A small image classifier, trained from scratch: muon at rate 0.0035, trained on microscope photos of single blood and bone marrow cells.
Rows from block 2 of a small image classifier, named by matrix and row number. Rows with one number belong to one channel. Each number is 50 + 15 x the weight over its row's rms, rounded and kept within 0 to 99. All counts start at 0. After the name is the row's rms in percent of the matrix's.
After each channel's rows are labels from the 100 images, of 14976, where the channel reaches its highest value: "top examples" is what is common among them; "colour at peak" is the nearest of a few named colours to the mean colour under the peak. Only what is clearly more common there than usual is listed. The data: microscope photos of single blood and bone marrow cells. In brackets: how many of the 100.
# convs0: first 3x3 conv (model.blocks.2.convs.0.weight, 80x80x3x3, each kernel summed), inputs 0-79
# convs1: second 3x3 conv (model.blocks.2.convs.1.weight, 80x80x3x3, transposed, each kernel summed), outputs 0-79

convs0.55 096:50 67 61 54 57 67 47 46 40 40 58 50 61 44 59 82 46 35 49 59 43 44 72 44 70 65 54 15 56 58 84 73 62 26 56 61 52 76 87 57 49 47 42 43 65 45 17 49 47 57 88 51 43 45 32 43 35 71 61 25 51 60 58 53 64 43 79 20 58 53 49 58 63 62 50 44 33 57 41 39
convs1.55 104:28 00 35 66 57 64 59 49 75 60 76 40 43 64 52 68 63 38 45 40 63 31 25 39 45 61 34 40 62 48 50 54 29 36 65 54 45 41 62 38 52 60 51 55 63 26 50 25 57 27 38 75 62 22 61 52 45 33 40 54 29 60 52 61 63 47 53 64 63 37 42 41 48 59 56 93 28 50 57 54
top examples: smear: peripheral blood (63); cell type: segmented neutrophil (59)
colour at peak: purple (71)

convs0.5 127:61 20 67 12 53 59 68 40 57 40 29 39 59 64 33 58 44 40 74 54 58 40 32 27 43 49 68 42 38 75 33 24 42 66 74 57 48 47 54 36 40 63 56 68 41 45 22 73 63 28 59 60 43 46 39 40 45 27 43 48 39 54 34 62 52 72 75 53 47 62 44 63 40 61 78 46 51 45 12 62
convs1.5 135:48 39 41 45 46 16 65 46 56 41 50 73 68 73 35 57 49 38 59 43 44 52 71 79 50 56 70 39 43 74 49 61 41 33 57 38 77 43 43 53 40 69 37 65 45 75 61 46 69 50 44 62 50 60 81 59 51 62 45 49 49 46 68 61 44 53 30 57 44 56 80 51 47 57 22 65 68 56 55 99
top examples: smear: peripheral blood (100); cell type: segmented neutrophil (68)
colour at peak: purple (38)

convs0.18 095:64 23 49 41 59 69 67 43 57 39 44 68 37 49 62 46 66 39 28 22 51 38 60 45 40 51 52 45 27 38 65 53 56 49 80 53 38 46 61 69 29 50 90 62 45 42 50 53 64 26 75 53 41 30 59 31 25 34 31 43 50 38 50 54 37 62 70 36 85 55 56 68 86 57 43 28 47 59 58 32
convs1.18 115:50 61 43 70 46 37 31 35 27 50 68 46 42 65 46 48 72 58 61 98 60 50 50 56 35 52 77 67 59 80 67 41 26 36 66 66 57 62 60 12 47 52 55 47 36 75 39 48 51 57 47 67 44 54 41 73 68 72 63 49 61 50 54 60 49 39 55 78 38 62 25 74 42 47 55 28 67 47 41 34
top examples: smear: peripheral blood (98); cell type: myeloblast (33)
colour at peak: pink (55)

convs0.0 090:57 47 42 32 63 59 43 63 50 72 37 61 55 52 52 76 23 65 20 50 70 67 57 57 45 44 50 65 48 40 38 54 38 36 64 42 31 54 41 39 66 40 53 67 66 76 74 43 44 41 50 74 37 49 27 47 37 68 60 42 03 42 38 56 44 46 25 42 62 38 53 66 52 96 64 45 33 50 36 34
convs1.0 087:38 16 54 34 48 17 65 60 43 61 35 63 44 39 74 50 62 61 78 36 28 29 71 37 65 68 61 44 38 71 42 50 45 46 46 56 55 35 43 58 31 68 48 33 50 24 69 46 62 58 38 26 50 55 40 52 52 47 53 28 61 39 59 50 34 49 43 64 63 32 22 34 50 08 34 77 44 68 39 44
top examples: cell type: segmented neutrophil (43)
colour at peak: purple (67)

convs0.78 136:60 45 49 99 49 30 44 57 33 50 65 37 28 31 44 71 57 37 47 43 43 47 28 41 68 44 47 64 70 42 43 39 25 25 70 59 56 72 41 56 59 53 67 50 42 53 74 50 39 50 55 33 52 56 40 43 38 46 59 27 42 63 36 28 60 26 39 37 58 60 60 42 54 32 74 27 34 57 94 41
convs1.78 115:26 75 36 80 47 32 54 47 43 41 62 85 52 41 38 32 52 78 21 60 76 64 37 73 47 55 29 57 47 63 45 39 58 49 47 54 57 74 71 76 83 47 59 60 32 38 46 44 38 42 47 60 51 38 36 44 53 53 54 51 52 57 46 35 60 47 41 61 32 45 40 38 28 45 34 06 31 65 63 42
top examples: smear: peripheral blood (100); cell type: lymphocyte (34)
colour at peak: pink (62)

convs0.51 105:39 31 54 64 51 38 64 43 40 46 75 33 51 42 40 47 65 42 35 21 40 48 61 60 20 56 45 59 44 42 61 52 35 69 16 67 92 53 68 65 69 64 48 51 77 66 48 59 49 49 42 44 39 50 34 30 55 67 46 36 38 35 54 50 61 69 42 41 86 69 37 06 35 55 54 46 48 50 60 38
convs1.51 101:50 31 60 66 47 53 34 47 78 78 49 84 63 33 36 61 56 71 51 79 62 34 62 26 66 49 69 86 49 48 27 51 63 37 67 49 47 76 64 50 36 56 66 57 59 59 83 47 50 57 65 62 54 31 42 53 47 49 49 52 51 65 48 47 58 53 44 69 74 51 68 62 72 91 53 49 41 39 58 60
top examples: smear: peripheral blood (100); cell type: segmented neutrophil (83)
colour at peak: purple (74)

convs0.73 080:37 56 39 54 58 43 60 47 63 55 26 59 48 26 52 39 24 20 41 38 33 41 28 43 43 53 37 25 70 62 65 43 28 46 55 59 79 57 44 39 49 61 28 18 59 50 44 40 38 57 37 63 52 51 67 34 50 51 56 32 47 15 32 66 77 58 58 42 55 54 46 00 35 66 60 45 47 42 36 37
convs1.73 082:44 56 34 88 54 43 47 61 27 50 72 49 44 39 57 60 51 66 28 83 58 54 65 49 78 36 40 24 28 13 49 42 49 48 39 37 70 56 58 66 21 59 50 51 22 47 41 43 65 54 51 56 58 40 25 53 44 57 51 44 77 68 50 42 47 50 26 61 38 63 56 61 44 72 33 78 32 61 65 63
top examples: smear: peripheral blood (100); cell type: myeloblast (26)
colour at peak: pink (43)

convs0.75 108:46 30 36 83 33 43 70 29 41 47 71 39 35 50 29 29 66 39 45 49 33 51 32 48 44 29 58 30 57 38 30 55 44 37 40 33 36 51 45 54 54 49 34 55 50 56 75 11 45 46 29 48 28 28 47 27 29 36 52 27 45 43 72 48 34 48 36 34 46 30 42 40 32 44 23 60 50 26 63 26
convs1.75 101:71 73 49 80 45 47 35 46 38 40 50 56 48 44 70 21 68 66 43 70 81 45 50 47 46 80 41 55 55 27 73 39 49 44 57 30 52 37 58 68 74 64 57 54 39 73 63 37 47 47 62 71 40 28 50 57 42 49 26 64 17 56 42 41 71 50 70 16 39 39 55 50 64 40 65 20 52 59 46 44
top examples: smear: peripheral blood (100); cell type: segmented neutrophil (57)
colour at peak: pink (45)