Weights of a small image classifier: arch resnet.
Rows from block 4 of a small image classifier, named by matrix and row number. Rows with one number belong to one channel. Each number is 500 + 40 x the weight over its row's rms, rounded and kept within 0 to 999. All counts start at 0. Numbers have three digits each.
After each channel's rows are labels from the 100 images, of 14976, where the channel reaches its highest value: "peak at" is the part of the image that holds the peak. Only what is clearly more common there than usual is listed. The data: microscope photos of single blood and bone marrow cells. In brackets: how many of the 100, against the usual share in percent.
# convs0: first 3x3 conv, stride 2 (model.blocks.4.convs.0.weight, 128x80x3x3, each kernel summed), inputs 0-79
# convs1: second 3x3 conv (model.blocks.4.convs.1.weight, 128x128x3x3, transposed, each kernel summed), outputs 0-127

convs0.30:458497464477486474524446499522494497545460533545451533478513477489561455558496553534526549581453468490462531500544549513476577495452502527535459526449568511445552431432508456490579414520525516469487458482475511526448519547496607526497502493
convs1.30:521494582514442541456465485549481636486524463487537455533508482478484431536483499526454533493535479553542517490483489496486497594495473551559573518540526484510507463494458468499459494520541511443417488543497496535500465462501548515511510520501534511581490443523470486471466490455497487540514509468613481525491434546541551560501457465569445544501538511574552507465462487528545447538602
peak at: centre (52 vs 14.1)

convs0.79:508569417463518590556486555531492511555546507500468563541495527508486480408517482533463427558489539426531487526486581487534607503536555434525546530499528563494509470455526466543501464481486487523537471513525505510500479472445495502520476550
convs1.79:555501594468441522500644469494464495527539507490453499493487475485523509405501465503410491554474478528481508556551452455564497469477516503490476479530473477537526493473499552480504476545511466455473446579478517510474491538481489504539569511523502487537461515461520431487542532466578467400495501485466516461374591511502521527559476453500464521518541501512589558494479481528488500504488
peak at: centre (70 vs 14.1)

convs0.2:483476411518425503556504527508470512477531487510478492480508468456463382465440468467460426505464450415468457470465446471504458556526444473497525487436527537440484501497470446429544476472474528506481464459464547503462486460516505445461534557
convs1.2:476565492502464499613541523513433550555513483425562511493493506489471462479493468442479533504466496480435526484473532471438551554451472568500559551483577532469505468527521509545446488579531521529501546540493532538527504525529536555541465508520516459522439505563528491565527443506491463543511494485462499483491482514480539531607481548552521509514590614542505501450510442529478524571492
peak at: centre (75 vs 14.1)

convs0.65:511482457410439476497463492512457486557448504488454456482521479499583436519472547505497493475462474457430478429488463458509484504502520458595492528478493466487511464487539486428572478487462507467518502445475531473402527552435577428477496500
convs1.65:579492537472385530451505463568434606521482462440494541507524502507480521506519516511460526499524479540462481493492543436451437540446515602509628605519523517510530451440525517439507500568488504526493516509483502476495487510451594468513501506490488492565492495465466476550511453488517532463479473471546532508447468453515542513523479462555471516553532524544503537505512446431535486507545
peak at: middle right (58 vs 11.7)

convs0.41:488516515512524484451495525435528462486550523567510456518404474481475472480523583487492535463419514502494493441451433488507491440533517464426523450574495449520453525470525556576544469481484470436590473500498509486586490470528513508510450466
convs1.41:455473509477441529462423551393542529481505497483461486535498525495570480516496464507470472522464536499545570518525521501425520500475458521552477552510481521474459537532488519498503510430535457588499457504482405510454465480483497472537476494509473423516450478543481446549483511398565533527460565504520516474447471553526486431471507521451507561489540523411534382483496538477563480488528
peak at: top left (28 vs 9.8); top right (26 vs 9.8)

convs0.50:540463506574488438448452450481427448453519438499522496482457452501473487485455460467524467499481517484481467554581514561565442564517528471510438529562505488476536472491436565529483456481437481520464538552500523424481463491482455552451534466
convs1.50:465488498499551430479420484474487472453484519523460510509500526491464529474603506515456476499502514460500447432510514564495551475505564515499461602527493586516427528603477475499473459506466442523489484487417578490496525544566500483579529508512517479535512521567539457569569484451487502568465532540496497496535483466485516470470544513493489543501452597526512433508532473432560489472539
peak at: top centre (61 vs 11.7); centre (32 vs 14.1)

convs0.36:510513430395462540444461480509549484530545468504455499518552500505497467496422479505559539465518444389506522428503507471476481517535488440470464538505537488498416439491466503417519479485478521508548484493474531564514574517520484416470493469
convs1.36:431447440487437477457515490509500513545495575497524463542495505497505470418483492453556530506591486564485555476466517432567504468514529564541519498505587563529479461587476512465473524510496521464498464583473513472473516552452512538433498515449490536471455467443521527487468494538563521583513504525461537489417546494470459470521431494459483516456533533599530441462468464503548531519474
peak at: bottom centre (52 vs 11.7); centre (33 vs 14.1)

convs0.84:494523474514538543533525485455517470468548489496558562548490478518526500488522484519485512588465530500383504506508457571480536530454474481530450503488487477497558530555559473559472462411479419545458490579490491487462433586545466540484507515
convs1.84:545494452527454573496504490579525427507418482447501466483546549505551464458511478490481497493469524558478508536541477474480549500541524492482472459454582484471529413461476445467454492583509538465539505515486408503466541533524494528533512466495496540457437497495532466503546426516525489489460464541540543426523489447463448533559459423417405487572530485459497486520491483499444518488429
peak at: centre (33 vs 14.1); bottom centre (32 vs 11.7)

convs0.60:512471507546456553440487525535495464521482481496476552465443426548491499502449496463515459463421526528458476586516509513406478578525519413556470510555511487484485457467488485541524569510443522544506496516462476454548429529455483499561442470
convs1.60:440462539516512502486634488472525460486471464480494580472489477488518525483517552523483476425461565487514540537510424459470481515527552485550470528453490506445578491479469436496513505472451501494511528463474450452477571458512481512532518400488494490420463518464502474519497530517520519540499490465475434474562419480466459558464494576496448518480427489471431431506512423467474500479409
peak at: middle right (29 vs 11.7)

convs0.40:505577516586513443508521446567441450504451497530570454484451443469432447490468501488444505523520456512481494557488501482536456470535474525518553536618453490470470480522491500539560475525453506529509495517523540531484515514517464524463607549
convs1.40:476557530506509437607447485527487475495455465487531425487492522525496498452530463489530489459480492474488499460435465496428543479546441483548461543526506547558481493583504431547433502485407457506543525530539504454481446506500446489568477460535500450517410514624455499557504482492509453556497522490494457488500502513496541520501514511460471484502530606591508508473495507509516459583532
peak at: top centre (50 vs 11.7); centre (44 vs 14.1)