A small image classifier, trained from scratch.
Model: 7.06M parameters, arch resnet, norm batchnorm, activation relu, depths [4, 9, 4], widths [80, 128, 240].
Training: 10500 steps, held-out accuracy 100%.
Data: 97085 training examples, 20.8 epochs.
Rows from block 10, named by matrix and row number. Rows with one number belong to one channel. Each number is 500 + 50 x the weight over its row's rms, rounded and kept within 0 to 999. All counts start at 0. Numbers have three digits each. After the name is the row's rms in percent of the matrix's.
# convs0: first 3x3 conv (model.blocks.10.convs.0.weight, 128x128x3x3), inputs 104-127, a 3x3 kernel for each
# convs1: second 3x3 conv (model.blocks.10.convs.1.weight, 128x128x3x3, transposed), outputs 104-127, a 3x3 kernel for each
convs0.89 115:553527523436445546467402392647550587584464429587474537641513522571462488606487450456417604554490509514498501482501554454496471455408340513510527464490511534589550480503492483446542516443558533548476481499463453432394465466481444442457388488482525517538550542522578568507602542437587500532680578542471500492458430528540552463520455465576558478611583478422436454485447454552524454404408439385440451440497442556477442515414493588504553652529513591506469533470515508483594493447496506372429554489473470512516575517545478446556556494496506486520467465519535544513492474489508546441489444521593407542504455465491484516499461558560541596571477484515442450
convs1.89 106:526436541463466486454432456555539467569472458542427458515446474564505466561520525499516546491497524520536526357366363504441462518496492582553508588539470519482429524558483529477525573484545606423499490433565464568457509471499504464582522456522423393474537491522539545490453483570511516537497501484449420474522506485602578484447476474501509553442493484482525512472538559483482422423489392505493500498524528444481475424458460477458438492450583505512520564527623459510618456458561590506491420485433485469525422438502453462465522486443595562516484554516511573564507592564533495515565604432529501486510491493507497506479457463578554573592555627600587606
convs0.90 098:591487408534518539592537512475500444493495450443525520565560542456406501559517549488560485517555539446538474504549438482541498541601600558483428536487515530548475543550477524515544531580569570547429517440431505493544487511529439472479358407460549458471549517517457551517476498466501432574636617608554433486488442501548594561556541468527531498630569465488457409530563417559509465572555480486485503467573625569574649526485575529475541474494444578522450505505568495495473550532547495563534411555513576519541658584547461480469574537491519553522541513505505482534515533515549445462540524503562465469441502510461562466487462420537540513462476502570544582
convs1.90 102:506560400518559527536558435556418459491485509504471543503528438523510503495545550495521462470526474553558463402463506461460555454526568409452449462511459431510480413411451564525449454479535603452529575526530498513508436473444405422421382362446516420453399393509457514492545549561549537573532499543544510464436504514583494465511570524549479517474512538470476554448503492427473531612478571538537484548490394410501494462498500535547504445450413551457466568470504462485480410477450449454453445501475473458496479511499547513554528500493516562548503459542411399483526489478483494505494517365531451378476554534461545513531650523473434486528437502629564585
convs0.91 103:472526448507534492483489439605527481490485427488457483575567631510492522469542492519505499547543449443610507430385434463437499480538497507406456684562514455352438477454532547603520508486534523499536468437390477491495511521531491541467435466506536512570529526514481470509494523552520564572540568566536510481602544506469458455533529500526534509521508510526450529538441472460499499526517477608569593572541464562586562555537509510466476488580499461494475430468473480407514532531505514528561484542515499438503495502418520514478501508476444493459466551535440437501497470451445578481565592558489468460483546536505517582514546577494545517465515473483549481
convs1.91 113:453468554526475517543511519576510533383338544549589502473458553561578540535540519508520455516577522461482461454460489456510452430462454497463594535551689442383425522428449429507523439476441494485487520515423519499479403459545406466416435459491474472512459475475547496477494573593521497529488480575515560581553546486478438388449449534442459485469441455449477539462497496497512468526478522488471542441478515435514457424448419439529425452440513510523473461488440537489472539508485458436456468449437466557409441522449500510533495497502510500556553506451465448468466480424494435402572446484520507416481584606391485507550561545601519444543463511517441402
convs0.92 100:462538496433577468399516466448462573464503539519480558427480499383449508508546522539478502506466411528516356502478575532549622524521577529505446548522525593582554444492384431488437430501436590428422518508518494529534511471570467462529524459444498523529400520562512517621545549581451538607390452555455577532424601525467575568577568538540555433565529495546507473504520463579528479562568584423499567388538571578610534499508491471503402407462499483481536520483554491431480497495541516523498494561451507530410493525431589523501502522483495509421479549473519507472500561523511605491439496481430480443599507509574403379594457426495505437482494487506517429
convs1.92 103:558476490492478417484495439434469512565413496479421530560548553512525491539536564486413462510423476488486497551516528482497508486481563448517575375439546423434497578610551520571511539557470511586389543491454455446562574556531498484479482412441560509461460466464421537501434448401498517484479470520528436540481442554495467539595563456566513498600463491537471464493456488481470510508529640488473521506466463494497529435551514413583488481497379429548406422526468495497501486546474521520470414411500458494508543564561593524564491432502429453436568508512476427450458389456516523472447491428490469462587524455595502503531537557481541469473504500475489514
convs0.93 090:448522670510567517488470448549531502561535475544466477436488553497512524483424515491531560500480509514507581433434442504481504599476456467550536458500502490462572537547544515471549461493516541511479481570586561463396343459496474547527583576534496564605515547510554516540509501590480592626471502544441450527482525503500483505451413500536492515483572608498511490517581565514506611442404543554573682546462556458468506567451430550534479548531513457455534493509529539506530532499533486526498536462543522430479574457484469521547468462545479432575585581559587495553539501473428428468532573545444386484508591522553576602516578566544570426496469473495428409
convs1.93 083:564479565525487544474479562526523439458523459463483494469358378559527530505558584588448527504473470503548537465545546505557563541514569480441516416468488491513492450521470500582518468617538498438582433479498460548417472487550567537525459484569533496398502424428406465472541560507495530584511529561486446526450459520439468481549435454549443497455473483562522461552444499525516537393394450484458511484418388450544460446579431482517465466498510478466408442501462472472435516488432465529489501481461519501537511447517432452489589566539570613545443491476487419469530531486533430389466406424468441438512524582426493545506429483439423449443437450493620488
convs0.94 097:481494529506533500516547545513419511443435531518473484484538466551549506539514439324502399467651412447549527566542428504534444438490506486438567514457529459540501343522434468591489455569518535552514493569553495530475520481493462519527396517588502471520535523510485458419527537446536467478586491517480492565553545478548486510568518649542511551607558534471508553527470478486524448611527526532511535461548454502503499560523480552439474504471479529415500518570565384499413535489498534505470487531403453472586557447514408483425497644459447511639518487478495478546451429443486470509580521629568466487418580468516556516450501508409478446491455474495461387
convs1.94 099:481466550443553618489527552550555525539434530484493491498508495447515491514545520523420335528629395261608548465527554460525510482477481531499520475498523496499505504517485433587530449391488525553567497534494519481441412523590460517585414499463536483479514537488464477499516489586472511512496513526546563484467464454465400412481469485369507430416502458475506440530493512507480489600534458517507466407434447467485486504486503455467526490485387478488415504499484419451461508479487717467476585412430526549459489540461502578598581555514456548502497548510422473485558457484530564505634541611540500500552517540513482492487529537552472484553483495600511509
convs0.95 108:508401443442468581504551416462483453475484474444527511334419484398483572563554631432515447472492449525485531559559527477610585521546553482494497512498510410465517504483450481511535505488471447493509357480476416438680439478504519487516472526534421429494468450470491525595499566557481485502516501558484488464548515482526490497533521487536529473512485442408515364508451389455455466544493476525503429556465464507512518531557494534527486458498527542567525524572486514462480521477541512488519521458432494550467458526515460495462488478437513526487485459484503437429442545438503500457619419494448427603467453405454487513474453524401505410446553465473483395
convs1.95 128:570471527530464551537507487490567412495487546480533527460497358603481490502467553491427528433410485489494512450561383519494538508525503571446489570562529573541563528484560556550468490506455529448461607360582470572545491536517567430463540508517443458487452505516543482511537507391520553510473482475540419472486533494556491500574481469588380479455547443507468527457550497382506481411517497472514464509491506509636452447547461419563431496364524569501575561482559549514552517518607499531532465481473452459498458520506499469444523479450434456408478439498571543466554528563473397567436472578482525565483454536498578559570538480576501563474466507540531538