A small image classifier, trained from scratch: activation relu.
Rows from block 5, named by matrix and row number. Rows with one number belong to one channel. Each number is 128 + 32 x the weight over its row's rms, rounded and kept within 0 to 255. All counts start at 0. Numbers have three digits each. After the name is the row's rms in percent of the matrix's.
# convs0: first 3x3 conv (model.blocks.5.convs.0.weight, 128x128x3x3), inputs 45-59, a 3x3 kernel for each
# convs1: second 3x3 conv (model.blocks.5.convs.1.weight, 128x128x3x3, transposed), outputs 45-59, a 3x3 kernel for each
convs0.88 098:188100057147118131151104135037178147113144123110106117117093140108086114125130142210163160192155132126143100122140147160128149119177160121173171151131140147137087072131126100107106125119168138115120145175095146166076104076175118106172115128119099175211123114135129169108136146147180155148136140146110110146118151147116105128177108130170154124179152108096114178155131157121119089091051144155076136102137089
convs0.89 093:151126097131135080143098114156160145102160160099142121191167174134136123143144112200130180126193189119204130216173144168192099116176075195128201131158189141166212131193205107165167103137165142151104146095107179135070097194118170149135180114075128143141085126115126086161171174118168140082138130050111138133133081141140158123127130105140135130152103033114174161187174130129164109151109115117160123172166137
convs0.90 102:074145216153127134121101081093156121112119133103078124154182176182206173154173109087100133116142140073138159151155167163206223149199178103125128131168150157176106072057121128098120133114133131118110140171149104123117177173101150107134115119161171155113125166116090142146121141110107131091079091100127113154108090149121119110152142096114140122088096146127120068162102087151105156162139088133103095138121158
convs0.91 099:150143116139088192069206186129156122111102156137100108139146143159156188126090115154177193119108156160143111174152145135107138141143171149147147147119118157118170075127107112204119147043160165129089118101109126159123148138171096122098132132103176111061149065062172135124188140127111114096148132101098091088120129108109128137122105100127141115137134099144142147074059104100117124138109158100127135109143065
convs0.92 103:139151145095134124102141092099164144130165119126105132080090120104150127091125137112123124115065067143119137124126106123135145100110123110085103113130127122112095133177132124184142077141128111128117101101190082128147139158041072064168071102090090108084147181124170119078130106217110104143068110183094162143102153158107164103097057147120057188149098099113118095116065106138093075188194107124089151112072142
convs0.93 100:110133153142133107114123174214129135175175090115214041133174167087119096133137158110185202120125151156171183057119111093135087155151131093118105099132082078134136180114049168164053161199061071107090146159107143195160171113099131179155133099156145188149148152161113122093145131146181184155103239141137107109156110166145093161062124126129166127117128149132186048103081126082101155184113133096140119150151139
convs0.94 099:159078084105067061116092173117141141141146126168140183154072119085025151101135146140142155145150140189177192132067126118085168133130153174120122129098135111131175071122111142126110148133116124086095128087118101147145106141134149142136120149142076128166140178110144152136108121096173165148191187214091117120120124180132125146090081093144130095119147149091130182121107146142147173146147160133156142112121111
convs0.95 098:150095114127109151151137131082157103195131105110076130202137134173153158089094112177163146060189148042043147223164123150100134086095079124208145210058166112148060109123099117091145145143157167136135147057128177154120137122150127101111117114071137083106165177074075086156117145115160110117137104108146126127101127102148145118175077120145115095159108133171091115205163114093196137109101061088133137099116103
convs0.96 107:165160172140160139094191144160144156079144132121136157142144117155157125144104115172123140129110106168105118080089077104126106154084127133136127120122155166112129136212105132114175115116208125136143151150149095108114121078143142136123103142134110118142103139089064123109167120134139125116086127143149166100130115147117119102151118118160120108131123108084085160126113131180105135111078131105134111131116125
convs0.97 092:164145115161186149117159152200108173201141184184104219150140158135156137117132095152148108146109122136160097121150205145092142110114118165063163110093132122085138116174174187148220192119156133159187116115152115139185106137127124170100146084156143142103118149139092150169185144196166133158104095144154066123136150164144123167119160140119119175068090146167142143139150069079123129111153147135152140177109165
convs0.98 109:086102113081121092130121120156147082128092191164137116133107118152100083137095076119131108141122087132113129112126132088104093117124139117139102156142110161117104123136102131117132142133153093120195160126130129141149173166046104173151146079096133121027132087158137046076090137129152096093162112087154191080170077121077086134098127166144153155137114131160115121125092118070122137200180071088210141141132067
convs1.88 088:154146161124138117107095119152160117129086078127166107148101068102107118118166134141109155099149149092070105174185135152139125125126099201148105170149133107132138092120126111130131124118135093119147101162090101141084141141134090160119119163159106106102106107111160129103086155133123175142087177159153153109155116100126117149193190120191132162145121213204173170123121179131149119166150113161120139094148140
convs1.89 088:159132132158099160091120103144126135117177095168083063158129102136155143098118163063109121132091127210158159112137222131192162120116181157137182135140164110175095111089110104126074121137064142137157119108146113118144122122086128076103165096080138130150102117124088090118115135118099111128111145193183113065111124095037122115103143179117093137096159205157161115192105138132097153129112076094125087152073174
convs1.90 085:096098122072063115100085099147129142143147123110102156171190208185198231146193216114123123119124126123110152218208174216178161155161096197178152185146095128052072140153138102124113113110097096109123162133166113088146120132139136114100122142104149125118136141122146110162146097098161139102139148101110119113126149182102165116118158152113138133122119111129115109094085114147129148174139124125158127166159112
convs1.91 105:135158025182078116097164174122104081138086149144133146153148152139163160106122096125124149160146118202152128108162186114136102149122119164163157121160147120176182079125075108102178081095115133127124162114127119123167110111112140097120111133117172127130107140152181131080168120136153119132141132095106120100091131111109093105117160130147169114112170118073147103075126080116151141107116129122124122151180138
convs1.92 087:068181143071104125114118157086074098083102117110096037173186127195156132149123115124102081139089113189153129146141160147116113150090099157138132181170144142157152167126136129163162164178166098163177095119123076135123093127062103169088107149142089085148132116203088125129113104096137146150157126084116107129151175131145142071133077177153145170119175127096117171193209135086165176135146137175132119106159082
convs1.93 097:064060092106094133195178192098114171122081147110159245109181145135134133206163252128127075152171167188184181177150174183146104096141094111157114082155135182091113116207153126168195116138180203116168200127158166176101056156116090116164086175099142126135133174125127148143177140204174170184144157198107126134133150119122156074111129126126136144127119148219130146182140134246142140142097133109100100127075168
convs1.94 114:082076079126151112120100105175123139117126169085159182126137153098131173145180186143132151149156167145150144178145132146155108128118105123105108136098090086117128134150195145202224120215219138125086093138075093113116145085159106096135109145141101114121101082105197165114158130150146138159143201198149140123127102092115118128132119143113100134094130104149149105118124101156113042125123114077106142104129070
convs1.95 095:150114146108130110144104099085099104126152185183112133117160099174141150101118126114119132122139127187134143123093150132090191112155197178162118151097124150137103096128132084115183160131131114135183134163127107098106130162126148166134100096099121118116146164209092094140104130090126123135158145161094147090102149107135121104104130140137156115147113098077090086147209097128145127080065107146143110080125157
convs1.96 112:106169168177151088169084147087106080175118102165150136148150131145132110124122095100109187126099107121104078120094113081077118100095109101128113119121123136125153173136128118147106108148146171145138148151128104126161137136158132136128114168150144121145138082148132118089101142126115151118128119122098116096121117141110093094153158154127141131153172124145144166097124164105125151151138119146147132157184132
convs1.97 087:122123157072027144100080136043096063095073057140125139086067071124123093163153111039080109123080129126152099182126123185127110174143110146143073101104092179139083110085161157136176135150142114181168126157156146125148114131131090142186085148099113096116128112129125078141142215110118146118141146128098119144107084171109073132195074125150115130145113141087108144170137147155127119121113156151090081137163109
convs1.98 094:102114158105132149152112112127167137109118135086136093083138127074146121138114128122115146162138126146137102142093138149113135113117094098134118124163090099118094102148127105116083121091122152127153107138132114129129083122095127100184105148169110081082194143140116117088204112119133089135138122116133137135102129171152135075145116178111126135081144129100098140150146125187148202053075067146188118103133194